python train.py --train_examples=39062 --input="log_mel" --num_classes=73 --norm="rmsnorm" --head_dim=64 --beta1=0.95 --cautious_weight_decay=true --steps=17100 --lr_schedule="cosine" --final_lr_fraction=0
Rows from block 3 of a small audio frame classifier, named by matrix and row number. Rows with one number belong to one neuron. Each number is 128 + 24 x the weight over its row's rms, rounded and kept within 0 to 255. All counts start at 0. Numbers have three digits each.
After each neuron's rows are labels from the 100 clips, of 14976, where the neuron reaches its highest value: "peak on" is the class under the peak. Only what is clearly more common there than usual is listed. The data: synthesized solo parts of chorales (CocoChorales).
# fc1: first MLP up (model.blocks.3.ff1.fc1.weight, 640x160), inputs 0-159
# fc2: first MLP down (model.blocks.3.ff1.fc2.weight, 160x640, transposed), outputs 0-159

fc1.626:085107141140132102102137150087139115089098136147137149142151102138113108086163118120117144160135142084149125131156150110125083142135141165135140153120084097125120150126163161125135127178120117105146152158155135150167122148119135136166092104126153115160155133118166113116140102183065113117100139127106120119130111087105095108123153133135165146085131132170155120104171153100121142123141118159118110158170174126083109143128167097131125116119166112135176130133157122115098136138104088
fc2.626:103122152091147125113146153115106139101097104132107134121167105120154125127128091125124148126123144133160125141130139063119150113133175139148120124152133122158117147137157116134121151157103135077154146114101157152161067160121094145169087097106119160138132132110110122121109144181142112113096140181103113065121131141123093106123124161097141137129150090155138132145162115119112151103143169144120093100145155126103096147151100090143157167078137129137095098120154109111085157104124112
peak on: B4

fc1.102:147102149128121141132138151122152145175121043132116124108157147114143143109161094054134149174116098148101138111129103114147106136111126120098135149141127179153124130094126091187163125128113150144102133165106110112097154092132101134128130119139154098140146131134162125123150118158117124109097125110113178129160135158073152123136089158135160137127150138105139159139113117097108124083094129159105110096112116114135096102088114149096114084145111118160121134140162141100152145127126149
fc2.102:129133118150137147152113097113126131176098074116144140166129174105108127080110115165128087146140102208152103099135118149121136138072112101095136144134157153125133128115117111136135123130127155159106124158172172129123120134135126116117119144112101175142158124116107118147159119124123131125107099117157131107121164149125133088048104120125167130103111100152115111121124128140079098128088150104124119107122149138111134113095095142092141117154116123182132127157192126127146134140095132
peak on: E5

fc1.403:116082129078159106127124132109137138108151179126163112119106137126136127125143139138130145120115102158135106113106115146121155152113142100088130106096157106070157122133127162142150156142182140119091102159134144130109129127144165081108097117123139121149098114104092111122139135118129117153106092092151185148114109172108171127163122101126133151131123142113130145111110124101089119112113145095173097109168075139155114141170171139163103123133140111192104120124137116171113143154152106
fc2.403:125127152059132114133151142111166109109176152124119157143094143116100117102103133119133148140125083186125078100116119159160142138112149100123137143120114089126143121168112150147150116149113097128117143131130117120130105139175159133098155111127086129155094094147123074137133148112106070135113127105166143172149124173106168130152101129098140121096112085120156172107076126142082121133140130119155128103154111156147104133113130145141103084154159126156129113132113111141123121157120088
peak on: A#4

fc1.20:105125146102162126128137139102181087103133141104160128160119110158096184106168111119133175175160090139157113125119151183127161144129124135157144140165137130127143143150123151098104111133142143155123112128129145122143140162128131111130186141091126145134126120103100102154146157110114107129151090111109139112171139151111139188164150108087165119124125104133139155096156101110100086120106128156113107141120094123183115130146135127133087111136129093140141128170155127106125132103188148
fc2.20:126130100124106117124118176106154127139118121122172111156124087154105161123139120128122169150159098148137097110116134186150116105114083123174137130118118116140164127141151122121143131138097112120136093079106123108131118129140122144116145132141156133099146150135071133104104161114102121100124118042156094133202131112117134105161136114104147073114076146135150147126129123086107105128125138149107085082148119093124155108152154123113065128142125114117113151169136131118114125112123127
peak on: A#4

fc1.251:118141108120176186102162140114148123134137090106146142085126115126116136133125154151114156151149129133124133155115097109138146120098113155144135131135086128137118097165139121134094133041133104162140152090112152120109133133158119154149145111127093088130129171159158150158099128117136101132144141102116161100163130090159136134129151107118127127117095119124097179084138117130150123118114160139149111134119109142157157124142163060110108126083151126061108156126140163141118092143130093
fc2.251:104143112142130104143138181089135143114110107145126114101137099126119169152118131153123107098171146121163122132114086107143136073129144146166125104144096114136167090138108149121106158092126133125148134075161107111128144121096105144141158117165136103132163164218129124084121137148161106132096152108139142154143156150139094129172179122135142097111096151147145161137132165115138142154127147144125088142117106095175152106137132120118108164126111102102115115147120148118106115117169128
peak on: G3

fc1.5:101124132144115137142118140160134155074115166095102156105166108126143113137117110143096141120185143064108118150117124093156126119153131144124121162137108107141083157185162112159092145129165135104141135110071124139138108138143126186106098115149111099119103135079133104132124108139099117175162123163113104115161143108133105161121119138113117131132104145136117100141147124153118125102126117138201118136128110102155129198100138129148126108125126152129176148099129099119126122130168111
fc2.5:149118149108106154111135146156105155081126136151093168117154093128127106135120122119118139127185165099084137121107135119136086086149157133141097174120117108103111154172152105149104125106148098096166130075112128154146112085108127128109085142120122087110101149083080140091134115127080140140112156145124153123146152106110087128126152136111146125122119154125129124172113106132152149108110111153159135129140136096133146189118121112185129134111134138086143145082129117151110127090143113
peak on: B2

fc1.48:145115180135127134119104148153138170092136138135109110158126102189142149131149116076109164145140106055127135140099150137087127122173108105093100133148098109136095148153129139120140113139102125108131148114132118130124116147137157120099104124145170093151106103141157100122133120134101127120141129095089124162129122162073113128142164127104189134126120161134111102160119117105081100102106111135118097136132117100163128145152173140146096146133128156079159137151105138123093127140165080
fc2.48:145141152117066129122152169140140128080145126143134127115160113171148137165165140134114155140144148118104151126129119162133118124170137107138096154127100120126142139151140127120105150131135123122147106094125138190144113118124117168127104116114154112152122139138101105105137152163111116117107155105098139111173171134101121182138158096081158099125134136142081152149115136112089143119133157116164147097165148077182171130113165134174100129097156162099115119115155132146125169091135107
peak on: B2

fc1.52:122106120122127139108158165122112094153077113117109139143094124148063092105087131106107115142167128120116112154150131122162108109114150134145167096144154130154116115117128124104120142153154156167114111123132144129121132143128149144141133118125149109107175130133118157110097092136104149093126130122105123112142139100104155112147113131165163098115142121142073102087194134104144098144121174145094131053093147123098128124158131111091131128136101067162153090132147110113117100099129092
fc2.52:116069083140137112136186165138143137134095136140125092117154137111131127123114139126141134145151124124128134142110125108150164103111132125162128099129139137151112135119162091148147140177115116149132118107109117110107131225138120142128139133126127150137160092163112134067100121129099113105114118107141120134164126139122149117126157106152144098128125128147121127096161147064121113128136160141099110107104128163109115155140128121100144134100080072180129095162127076082122090149135087
peak on: B4

fc1.179:124123142121104133092105092094140155142104125090160137146115143125178115114114122120142169154145140182155107135163143159134123126154130108111096146120116137124156109110180097085110121192137127114143122195134127083127114115148166167136094105141155135117146145127126122128112164125142141120118154114119098142121117145144100122130126116143077150196114140104107140153102171177157120101114089101122144164106079095122139160131151094124148177115135147126127081107146128131120115123108147
fc2.179:127060137122128075101128138161143113101108135135156123147138134119134108132145099101150130156098147131102168138093115112111104156126131125151130132109199106157098135112134150104143156161128163103120166115133118138180165138134168101126100115112119145137161174101141115121116123107103128095144138171110091147101088116139114132140138107136136169166156104099124149129120134097126163118148100168132163119116144138080089180136106111152149191120146105142078137130119121134120125162157134
peak on: C3

fc1.326:171097148172126147132123115155111093105084110111129126104154141097144113128164095093119124146091131147095133140102120090144115145099116124124126164163138141103141142118122091122145117144128131154128102147118128098131085134091116121105136102159122113076121127114152168145130131133085082193166121113141123108107155168121123133112125126152121124096127100171160101182127100128151099115132153161118061142101117089123123111095103104100150119119135107128159124106151132131188144100162162
fc2.326:128111134150112185104096091149098117164133107097127132137124172119139105096139129107118100097134117127120103162119111128141125160134130161106159146088129112117142117130118111160126070076104114108137111108111115130148115146106116146111105158146084149084111193105112142130133123113135131172161121144147115115120122120116096093098097135136182145102097123143124080123140103121135119123082151141109119132153107105128100158114078098100154101097124120117130143164179156152152081112125182
peak on: A#5

fc1.495:140156131155090161141123129116148082142128087113134142145107129117091138142161115094130061148125122141110117125122107129106128150078118123089155151150122134171119116125123106106149108146101116132155119123162084187109111120118123175117128172150126104095155109087120145182096123135129102130123103113114095132126154151101126160115131092107151134083126070131150102116114081125137103122147158109093093110117103102123120121125123117115133131146104059124164090147149123092149121122125175
fc2.495:093085098158087136129103108173119105124123121079165132158136136113110118103137114118140068142137095133135132145115130123128134132112084130137145111195135144133148144104123100127148141118134162147147103141125100144079131164099104142078106173126100165114159146106112120147129144151100115133111107135135104106120122137118139128127116110130156125127110109153110078110190112098164133097123139133105115108127111109082092140123078123097190118121132082136147150177151138096173128118108153
peak on: A#5; A5

fc1.38:159139137100147149110106121179087134143139119201131139143135097098128118143144155175117132091130122121138126167119116111131146103136163170128132117145109133143142151170086159118116132072112102176141156099121124118099137151117149102142142111134109118152087143169180156127123124077123070127150105176145147133103113119133148141147145097122133092099142137133149113082152120122112132155138154147172111143115142140164133100124166111140140094077132152092127156136118155142123099086135132
fc2.38:183127145116131133138138146100133134147147138163099099131131125149124137115116124145112116110128127127100103123110139125156157099140183151152124086123087108129150114132105174134099129076097078108103119127178112068116119134109163127162158112149103113130108138158150147115072155144184076140155151139123165143115126179164098118162121104108105112105104130154138141111104153139111125174133151136153137151139131152198145128153128120145111143119170123137146141122144159146093114107119097
peak on: G3

fc1.99:121151142140118137122054147169125185118128134114124140152079122151152138160163135150137121124164147105096107103088089113104165103136157141135138113107101152113115112141115132149111129103082106145125122076116152107112141107110101103140129127148134138107110091148131130142123115127131126152109123106175146135200141127131138124102116177113127161116104106139135135131114133093086140119084115130132111171165130146174128118102143123134114120110105189106167159092118156162111171165106104
fc2.99:134156177161119147126137084124125178106126122171086154144109122103135130106127168171134111098159147142116099103128145142110123117122146107102098183119104110115132099138127104170091130106158120112161156120138138123136108095113143116138120118091151115126107105171117118119146111139147142141121154102144164128145167164139081127092110157119153152092095141146129121149095149130110117129060154135142154139156125146203164111107153154133096099131122132133160127084155129108111145078133115
peak on: G3; E5

fc1.129:134173125126086161112104157126161111082132139106088163128139090130171115163118138118076148137144140096114115156136141097130132126118137110124056120176108150098112108146111111120123147122117133138161150138142125138142160112130101169104083148114143123173142097134120127106077084148099140160123110155122097123124163113083104191134156168132143116135113145135142144146125112116109143100137138132125100123134111094150173180134186136128177131129140161121147127159138130092132123121144114
fc2.129:143148164115065142105125180167101114072139127128095132162177082151127117184148148106120112132145150116108144165139163141121130136125118099146075133169118131111139114124127137124120144120137147132167136112132110190136155105114097161107087177139136108142135146095072133115133155158112139137106145172099138097134166138098155175127176147103145120131139124136127110164126110111123169089137122131105119111160095103125166153130140117118139131125154177137131136128121148120131140095122115
peak on: B2

fc1.29:129123138089116135084093156124148127154116158131123090148138132121109192103127139127158131136139125161164151120132121089132133102095109136155136158105155120153167177177109118137134114120141135136147137123124150078186137175125152080121133139111138116094147101121096163169136127133096131137130124088143102153133119124151143181147169076120181115144146117155107123105115083102117100132124138123142114109141141083179103127147132118093141161092138107099133116155150126144156105122115165
fc2.29:139123105107116155126076123115125109114128117137149112124126109166128164100143137148119123134150109139161106123105115178142102101134104140166160137147117090131198152177124121089089132130130112110114094111161127115150132111074108136158153139152145079112138177146093125099085120134136101141108113102133121130159162141117136135167140097089172078131075142103138143127102140104121125129136153125132092119153112086149142116133126128105146121099138119105073162160169130132129123097081158
peak on: A#5

fc1.347:143128158170123111099129104098110118130128117123120128112134128144135151087156096194133160139092097136123128098103105073153108138122149117094146128094139127086115137134169116095096102091140113103118139176141132109151109137138135097111098121120083103108150147137162119141113126095128165075133143139155156112140142070122141130138163108110124093147131132092133166101116157167132129105106126127118186123129082142166162138130102126096125175116119128169088168160166130114136134136137109
fc2.347:132128153079124150120149095104138166191156154113121109131138099162101120150130159144147109157124079129106125089163130083142142153067118156159129140135129162138102121117130109140088124126108109158154081117087118161152115155129123099111111139131134171124123155190138129151121131100120153149105117143148112140108087147114156103159129093086121116102121099115196145112152079104133102130083137159125142126139118106101103162114141123158128118146133131114155165158121120121127134113119165
peak on: C3; G4

fc1.56:097063131128122104133097093115139135135142125116127133141105126127112141065123114093116174136103104162135165120159153150118075130139099097127121148103158085133148117103156134081119121196129124136088139125150094109159141139133166117123146114125144136111162158091091083146143154136142179109124125130104128121145106129145112141115129095160141177111147121080143120159148157142164130134113107120129142152116100099119065135147136092173089141140135114108105097122099114113140126113124096
fc2.56:126078095098162082101130138149151115127109123120149116115115142119140166083124098112137179157063121171130142118111125116094107150180119152124175157107174097134099133126161135112128095206094122096081138134128122141148130169124165103127144067104148160135144122097136085129086158098103135104158118134119081124120092117153118121133089134135137142127135104118130123113144119124139142105144112127149149102124138139120079142141126100157110147106154138129094122137132127144129137162138134
peak on: C3

fc1.598:103099123132116150112121133120120147104121148092126098134134121162143123127141143109149188158134115117124151128125104138131067122168105092093116153122121112133121111108163110120120149143140138072101137133097123156157096130158140132179102120092093107172140133087110119129138129143102133115135120150072106129151095130081091186135164153102154123177147096101120145140145125115114164122171128049149085105146107132143099154128131146128106154140161102080131124109125116125141115115119107
fc2.598:132117159069127116104129165144084152092132085122131142091150105130117118122145116103124147146125129104154178130143144140112100119139129146131124142131138120141104142149158136104138142160129151104095113119130119186170085148141135150135077128142124140138130142085112122097137110157077156130114134148111121129129150113129122175144149129083162110141119068101133140143130093114122203121143103121189132108144107090121116143127148116136078170133129159105076105113115113147093148111152087
peak on: C3

fc1.390:069097138103122111151147094145154116146129169099139147148133151161143152138118122102135171165161141198076121118137125132140129113126140107148127135138136126133121116172089145155129126158115104114142115112152167132138071109143117096110159140130128111108203117127093111138111162117132131118136121103179178191121146172121132145152135128103147119105143127146133155127128087136154081086133096160154135148137106139152139104099152146149099109153129124164113147158150118138122116169120143
fc2.390:123151120131133092140120132128188086122148139106134131153097121137114144116101154096109150153145083164132064117105131176156149118092093087128141152131126108109199113155076148113166111143138105138138120095122125114118129091151158112113105113118103113107100134135099087139110151129121103126120119076139148160150097169096151120112086135094154119134065106119151116140108137130098106075114109142144133113144104160142104144116147123118100108143122140141091136168140167140134117146132138
peak on: A#4

fc1.54:095144120170152154133130145119134134178120109129168118120084159088128165141162126140135060157140144180136149102145114129143137162102128130153184096136123127158151137099121097136109129150117135152138161120129136108101153117169158171143151143143140116089168142085114121159119128133129164128098129126121100113120147133173117124127107147120138150103139097126130124115094086043118103130097119131087101100075115139123126125101114106152107133165116106115123126106172161115153132114138152
fc2.54:097123093194162152135103097105141138183104107137150104141093136111090174091164132196143120135155135160165137099122110155095092119123131129119177130130156147155102125139129114119145101112120146161122101101115126110087123138142104140114111159100138128139176149150123128142150116105144114109112137122154086145121141144116095095108112119128175137116107143142112117128134149076105100125091153110075142128131109124154127107087114140084142126144099127123114163173183136125139112110135156
peak on: E5

fc1.498:145091156143141092124107135147131129108143049110133164139123205135131159134151127118150100155100123115151121151126121111164147135117163142124109139105108112126141152107124106154169107126139145138088109095134135124151138144149109156112111114127128135124157131112143162150126122141179099149094128101125110114153130158135125128049108134119134197101130154128133098136080144101077105118131124154114152103115115152112096126140087154140154142150071126145157129152154116139140124114096076
fc2.498:133128126173148150131122081107113135146102102118097149141113162106135108083137106155106101180148124175152095136139130125141131126078127089112123145136158176137119130097146117140148139136133125129090104141104141172121103151134148124113082112112124134150126111135141108154146117157114104126110133122157102114133136144110150122078094135141149159135152105149104064157106106145057104117101132125142188093119153153124104136102129146082142091153111126157130140155187129122157160148108096
peak on: E5

fc1.68:124114107132092115158116114110119099126108148097164129136141104124143103119134136086124148149117111165105122144147160132083066121128133141088101167141140109160119136143157085113114113136126136128153108126153093118163132129136133187122089149149120155128160141093130083113125145129135154100169133185103112150114081166117132158098120119095108178115171100162132138106184100133155128109130108120127117148115133128112087168118111102116154150112136118128107078134117136102127061104148114
fc2.68:125098100094117114109131141151133097103140144110145111127156133130144106139142077119135170148129157174118198136138153111108110146134106117109146128148176103126087117137173111111133117144107145119139158132130113169143148111126110141123103136127124162127145152069142099132122135120086129113099124147101106090091105107098131149138115123165137155105119121097107125147173122098187147132162113163115157122129113106102059163156118091132159161106117073107113099136113171112135116150158141
peak on: B4

fc1.215:146102137126170133115146105129120136141160118181154105138134124120133100159080129172147126116107140114112146131164094111107125186127099130114111098105151093109125146111120106123128118084068144142137175157151161149094113122137136146102122154148122119148084145099177121132103126132134076100128152111140118121085111139089151120145162106147153067113135134123116142122132140149128171162160095138147144143128134151150127119116127162166154171115174149144131148137072155165155153111124104
fc2.215:184149171116137116109124092120105122120131140133124116092092095128139114135123144150136149114083152096102163132121115128155164111125147130083152106152055133140145143134087164123106116125149113106141154136159147151109139101113163112167133140119079122175116088118155120132107090153182113130146175157128159152113113118148159135105125115107117117135140141079143122103110130178131147143143147094167148164135111133171159100169150139143135143164123112131142158086133122159124131140104093
peak on: D3; E4

fc1.633:136140163142120162139114131152111137107139116167099144141140129127138113149159114120127167090126102080099116134116126132145131138128132124125137136116122096091093131134111131108106134111102121096177122138120131165149115106106121116139080076133109110093118131210139144166123161122153128165106154153149137092140098139169143102135145169141115097137141129124096159143115133106111109107068098128131173152170126111175140126148159132156177130087155146097156157137100143133084110139147078
fc2.633:177145168152102147123176167142121134133124158146071135096138080128152125161138129121140136111148162136083103118108146121158090098136149122111113181098067155131078145161125149128104139099128111107122127125121123126134108110107132141154137122137131105120113094151114113117160141164138150128130155133120157133161178168168129157107129122090147122083130156163101164141111161122112117098090131125149133161137127158152189122112113129130134116112142134115178113079126140139110120078151113
peak on: B2; E3

fc1.464:083073092123176158110158140110126138172120132130103111137151135072161133138134130202131138119162146095126111105092127122171128094126121173180131108119116147111146161140122167179127105141116110128089129154110191119118136151093105113157164126146123124108121136121147160121141119143147146103089129111154130141136073099156133096121109136155101099129119136142136139108123102108136130120124138140102154188120118185136139119126086113123124106147175124127135120113111087113118147109130141
fc2.464:115109115122175163150116133088109142137131125141125118133121086118135116156104107131120095084155126095150123082145159122156131124111166143129164127135087127119163096165136132137140160093116108072119126110104163073132133157146119114164133147134116105099146099143117164092149137134165107125125120087182125143147107132142108116132133126165092112160116159132166120104107105144136115176150150114126108155083133149110130076150123154111088104167136143131110127092134088126055121120152116
peak on: C#4; G5

fc1.263:148089119130167114124087103115099147152125144109101129132170123122141084125106144124146139123146120176125153144141124141198139136134113126124147085134137139113167132166160131119175117093134098125141144135133150103121068137153127100145132143159111105131122130162082129146122081166142132132130101146149174102132130134128145074142142149133134105170148141147187157144097109155106155124151160127109073113146168152126134144153164151138149139161166122163156096125096114156116149145093111
fc2.263:145128166095114084168124099106091130109138112152132160159134123139091133124078173091134112079121097133139121110091109160182150148109130109142142102158102135129136111165099123138139131115126104089125135149112163116137108122170143099112128160148088133129088118155100132127098140122141086137119142102129148121162109150125175138142135106114131113125138125147172119101094116175092148129166128120152124119103145184110128128145147101101112073130135141187103106131116083098117109136118084
peak on: A#4; G5

fc1.485:120071127132123125130099170109125114130113109100153142096127120098137119132146138143090130124134121148126147122129125094142132142052110168133157133161088139150149091141129118131158103112141124132155101145115126103161131118131105140133119126149112112081180157131120180184139139144083096168125133158143122132110136140121128112119103106119120100111115104144145148135117078112126123094137139106103062110133095114096114143117079103063160101134108089148143131135139119110169113108150195
fc2.485:082089109158159159129065110106096121152118101101149129116115172117116106109116121109134087128136103159170139133100126102153144115097098153134176120116157098138131116121131129120150118139152114086136117123115121116135106155129072123103110141153065141105133168120128151110147122141124089193125100137139096136115141129118118104123094139133155116113133103128162109137170095106137109147112142110099085102134127146108085137134069114088175118113115082153124125173158128113136114117120166
peak on: A#5; A5

fc1.576:135119154165126153145072112118160150122152079102129191132134145118051106137157133160112117157095172179159103127124116135166123138108130117081099133110132156143146152109095117113168125143124100139126091133151141136132125148182124142085110175101149112126135106103150126136111103159122116120110126097128126100121145146112145119135133116125152142104114126106132111171089102111162092118120096100124132074131123130139111140110127173119174133175106126155124148149119164107093139130149156
fc2.576:084158095157131121141134100155135114125151121095154150148108141127140086123152140141145099157203111187139152145124133189105128147092096107116153118170155156129116081096114135170155110110144138159127128122126167153145162129148147137086129155121127169126133161123138127147121140127114144163109100140102117113143158146112124134108141136121137168160108105135141105138121113113119100088091094110103142096169113159106124133113154158059170116149118137157130112168137110150159135133104122
peak on: E5

fc1.127:101090104131117101104120103096127140130141143156125142153092158087106141116121136111178132133116139124147159107151138162106140125164134141106119124088134152123138120152142127157120121204127131134112110176152124083149110143127131125125139080099085134162174109134133114108174147112115128104088119115111171143156116119128125164134105147140138129117106111069115171120136108116120134138149113137133133149152138129164068125181128109125070189120158173121100142108125129118091093111164131
fc2.127:139112151086172099096153130120164141139144131145100132118096163095131127084137122111109166137128119121152136117108121160099113136166120139131139175107123101130082112159151107130129109193115132111085129122094111127149109151129192135147144099123094157101143127134119120130139081075168143126130145109138140172119124090173116141173104123128146115115093115099155180088136146130129121121130149110140170145161128151129108154112145112187071141122106142141096118102119114121094123121147112
peak on: C3

fc1.31:124120122123145199104120115130109128130149110130072130153147103141100112101165081101154121152136135131056110137150101120112153128117131108159099136160135116133118109176117098109102147119138115102153138156144082146168125131151121191098105150161111133171078122109159112135101148160119103183120117106132155120168129105104121145113134121086134104115130175116083137093111135142113133113152098123124136157133115092116162125132119148131154152130101132118161158168149140093120104134097114
fc2.31:110141147106100144133119117183076108072112132149122142166165093133159120128166130150182114118160092155092187109125151116120126120135132084129095128191125150099137126109130132140148128114140123147152161105149135167143125100144089141107116176122160123115106077080091113102128139156095134126122136159103141078140175105109161168122156115123129146148130121130135104149128092099097119084104147144144107120153123127126154101140143133140165129136117128115091158103119133122127128089136122
peak on: B2

fc1.325:135130110149141105121142144123128110128139092138152122152136121095099145125096130114105094130174127107136118103129107145130128112117112140114154117117127115130114109151187109130112083102095160104170148188090117109137136175106106172140123099109144115085099181145117121168149165121156121126097133098127132114103106106123132163140092143081135084146179117165122125108150150137140142127122126122087093128123125090154134109130132084143139157153104078126184062131122106116131128094145095
fc2.325:132080100124140117158142156120153132126122147096120125125142136114128155134115138149147129133139106093130175144158136118129121130140146167153099121092136105146134124165091128122146107132126115142128121154111072095098126138121161119113130125123100118122158137149102120104054141122100127143121140072107070125150140107108111157144127065123154076137082121103109120091146136097177088144073150123073124103140113083141153112117119115175112168102149101146108113125147094127118129089141108
peak on: B4

fc1.221:130147118100140101125134129148092100105137155110126122129164084103121168124092141124126099119107131099157135150163142145090166155163057087123134105168127113088120124117108147101151115129117145165112122168154152115109125148124127103136139153134092136177091128167119138121109106126159139112138116097091144150112117078127131154136164139147098100169137105136139134099064131169133108116147096119127126154101147106113147119139209149117150109163154105084151135129118102132132118155130123
fc2.221:129133157069103095128110123111101112073171163114142124139168105136119110149124122107151102146120137105122140147154129170142168155108104111138084090192118139119126108125096149118130118118117142149139114170172126148091143125142138097129151161143142123162067122128137130159096129132115160100151159110114139118116129125148169152151171159132084121166156099119141080141088139158150133140152095122114132182133150131098148092121180141149134140139135156119125144125099097112158125158134132
peak on: D3; E4

fc1.105:134120167140137174089078072154164137108164131173110111108137119193126147158153143133131149099151114096147123163123134102080124098141150082111111129126114140131115106156120142112112115123124109103126167079117125143085177118144144146089121141135133091155135122139191116156164149161129112124134158148115133119091131118099118150129150149127140115147072173130090149128124172107123123131163126144156120176134147146125135126100160123152122137110120103062132112140127136136124112128117116
fc2.105:165165112139141148119139154131138111092151125158116088104138124146160147145156121142138147116125173120134174180179141141123096116169155119116129100143107126153134131119123108067109152108121101107125133107170128118140146072148111117146093094121110113145119138142146128135109108156162119105139139178101126143076151125127129148150181101101125137129122138136089151151127146179128150150141127160139130154155118090180158136128152127156136215140133145066136144113145149133116126114128125
peak on: B2

fc1.527:105142141139154109146168143142110130082154095125112123174091172169139074112144131140148167094165155149110085091163135142125132129143183135115105131123107101126110115108138137142116164111137126122100149159125086111121170134120107146156143118119138139140156110114145100122155124138094095126094163152100121143130129110147152087137119154111119113128116094148134128097099123102073165139077148133150172115094094153135115158134126117119130129112071111143154136112103142080102079107151115
fc2.527:105137131163117099117149168114157173101119140123135166148088133093134133151128129157131161129150133141143139100140143135089146107112150086090120136109137153133064095117160104166144131173143150164121144128110106107115143120174119162146114092103151132150168104147097128102156136122123149134088147140134127152138118120107142112126158130152135117133117114150125134089100138111132100102070151161124151080088102157121158108119116125129101085136111135147174132072081128112129145108180088
peak on: E5

fc1.589:103166133103123102122159127128141106151129176125129120158113075123125143150127132135106129126112112123126129102131144167156165176110111097157124107176142123097136141141118173106156162087083133161155137142135119108067126165139152080110147152137138138171139082165129147120108098118121142081135139107149136133111125141161155128143138176125113077170164151107114128114113131159105121116114129104115119070120129129125153087149146142142127102174144132169154099143105080138122107165131127
fc2.589:134131154116095089132119134111123113135136179119147154138123099125095118142104167120136125139081101107118107136147102154170168171119107114145070125140111146108144123122092155135121143132098122144124120182140123108060103126141136104114169180155117127177090091155123122171090124131120140100140127078150137136180104146145175146157141151125088079130138124141142098079102134148110097112158114123113116105108135142110156097125145144130112103116134160145141103131107085130152130144123109
peak on: D3

fc1.245:165129141124164107143141114127151162083109133103127109129098170110093115116108152159170146149139129117142172126112147129106095127175155105148141193113116138119080126095159144093100158143147109076111126172156142156127128128153140142092088106089106121142131160067127135115139160138087164125103146142074132154142134111098134155121187129122145131130141120132148156137149102119130137127118145119163156091119117145156079139129170136112115162133103130107094123111100119124111130102148133
fc2.245:116119123097154097072146160111145159090158090113146140100139127102118129137122111127124137180155108121155168134106136152103095138132144138129180121103133129125076130158152148126156140173137142131119118110121099173164145126146145142146113124133132129159141163145130122104176108129153152119109131136090120156108125120137112175150150143117126077148111060075146163157118108176131162084121113112134133112133139083118134158145188149157082152106140128118093149126137117133125137111161115
peak on: C3

fc1.151:070168118187157125135110122134105136156144114134166124154121162131153152105197132142177133132099123141149095059164123147091089135158134138133151093145140128130132099058131103178107123137165131136092141137142102114122171106155111144121158136123130148134170150081136135101163132122140140120078151126106116144112123112114080118101136154142138166112108078131146135148116115118120135136119138131127145138097121127140131133106116141111088139134093134101095129099125156080118142151136140
fc2.151:113149109182164152097116103109125148150107101130197115155089139115141153097174120188148125129127116137162132119137107167050097155133118129095198127109133141135134118104158115127134121145124137143112107152140159111121122128144109149157113107107154162153161125115151104143176101093161163094134150122148076143091121092124101125109123148123151181124117132122103126111125106114108114139120154128107157127111089134136108110111135135137106150140145127091109152153126124146145162142174144
peak on: E5

fc1.432:108142130151115102095116114130135110138091115147096123110144107115130217093161123100115115156101149128133126115097127152125110100140081108154140139115126126105121202145118128121114097158117134115104107129068118122154125161073087121167153081123162071082111125120138118111103131157150147103098110104126104134180132123085123123119127113102137141103144089121090105137136167120113119165126133104108156126135101124106094094134117125133123136115152149097104096148153164144113124127104143
fc2.432:120183126133142138135157097111119140154113129146133113136100135105128159101115140147139105146126136139129146115128125144083143142139102161143141167104180087104129184121120112141127112151084138124122108177101161110148125138104110106152131121106148150101107096107107135136144120058100162112105114117161119155183115137158096146114072124131168168145159152107117088141124113081119128103126161132129128161144135121089119117080113134130139115079155173157134123166177112114133105160125126
peak on: C#4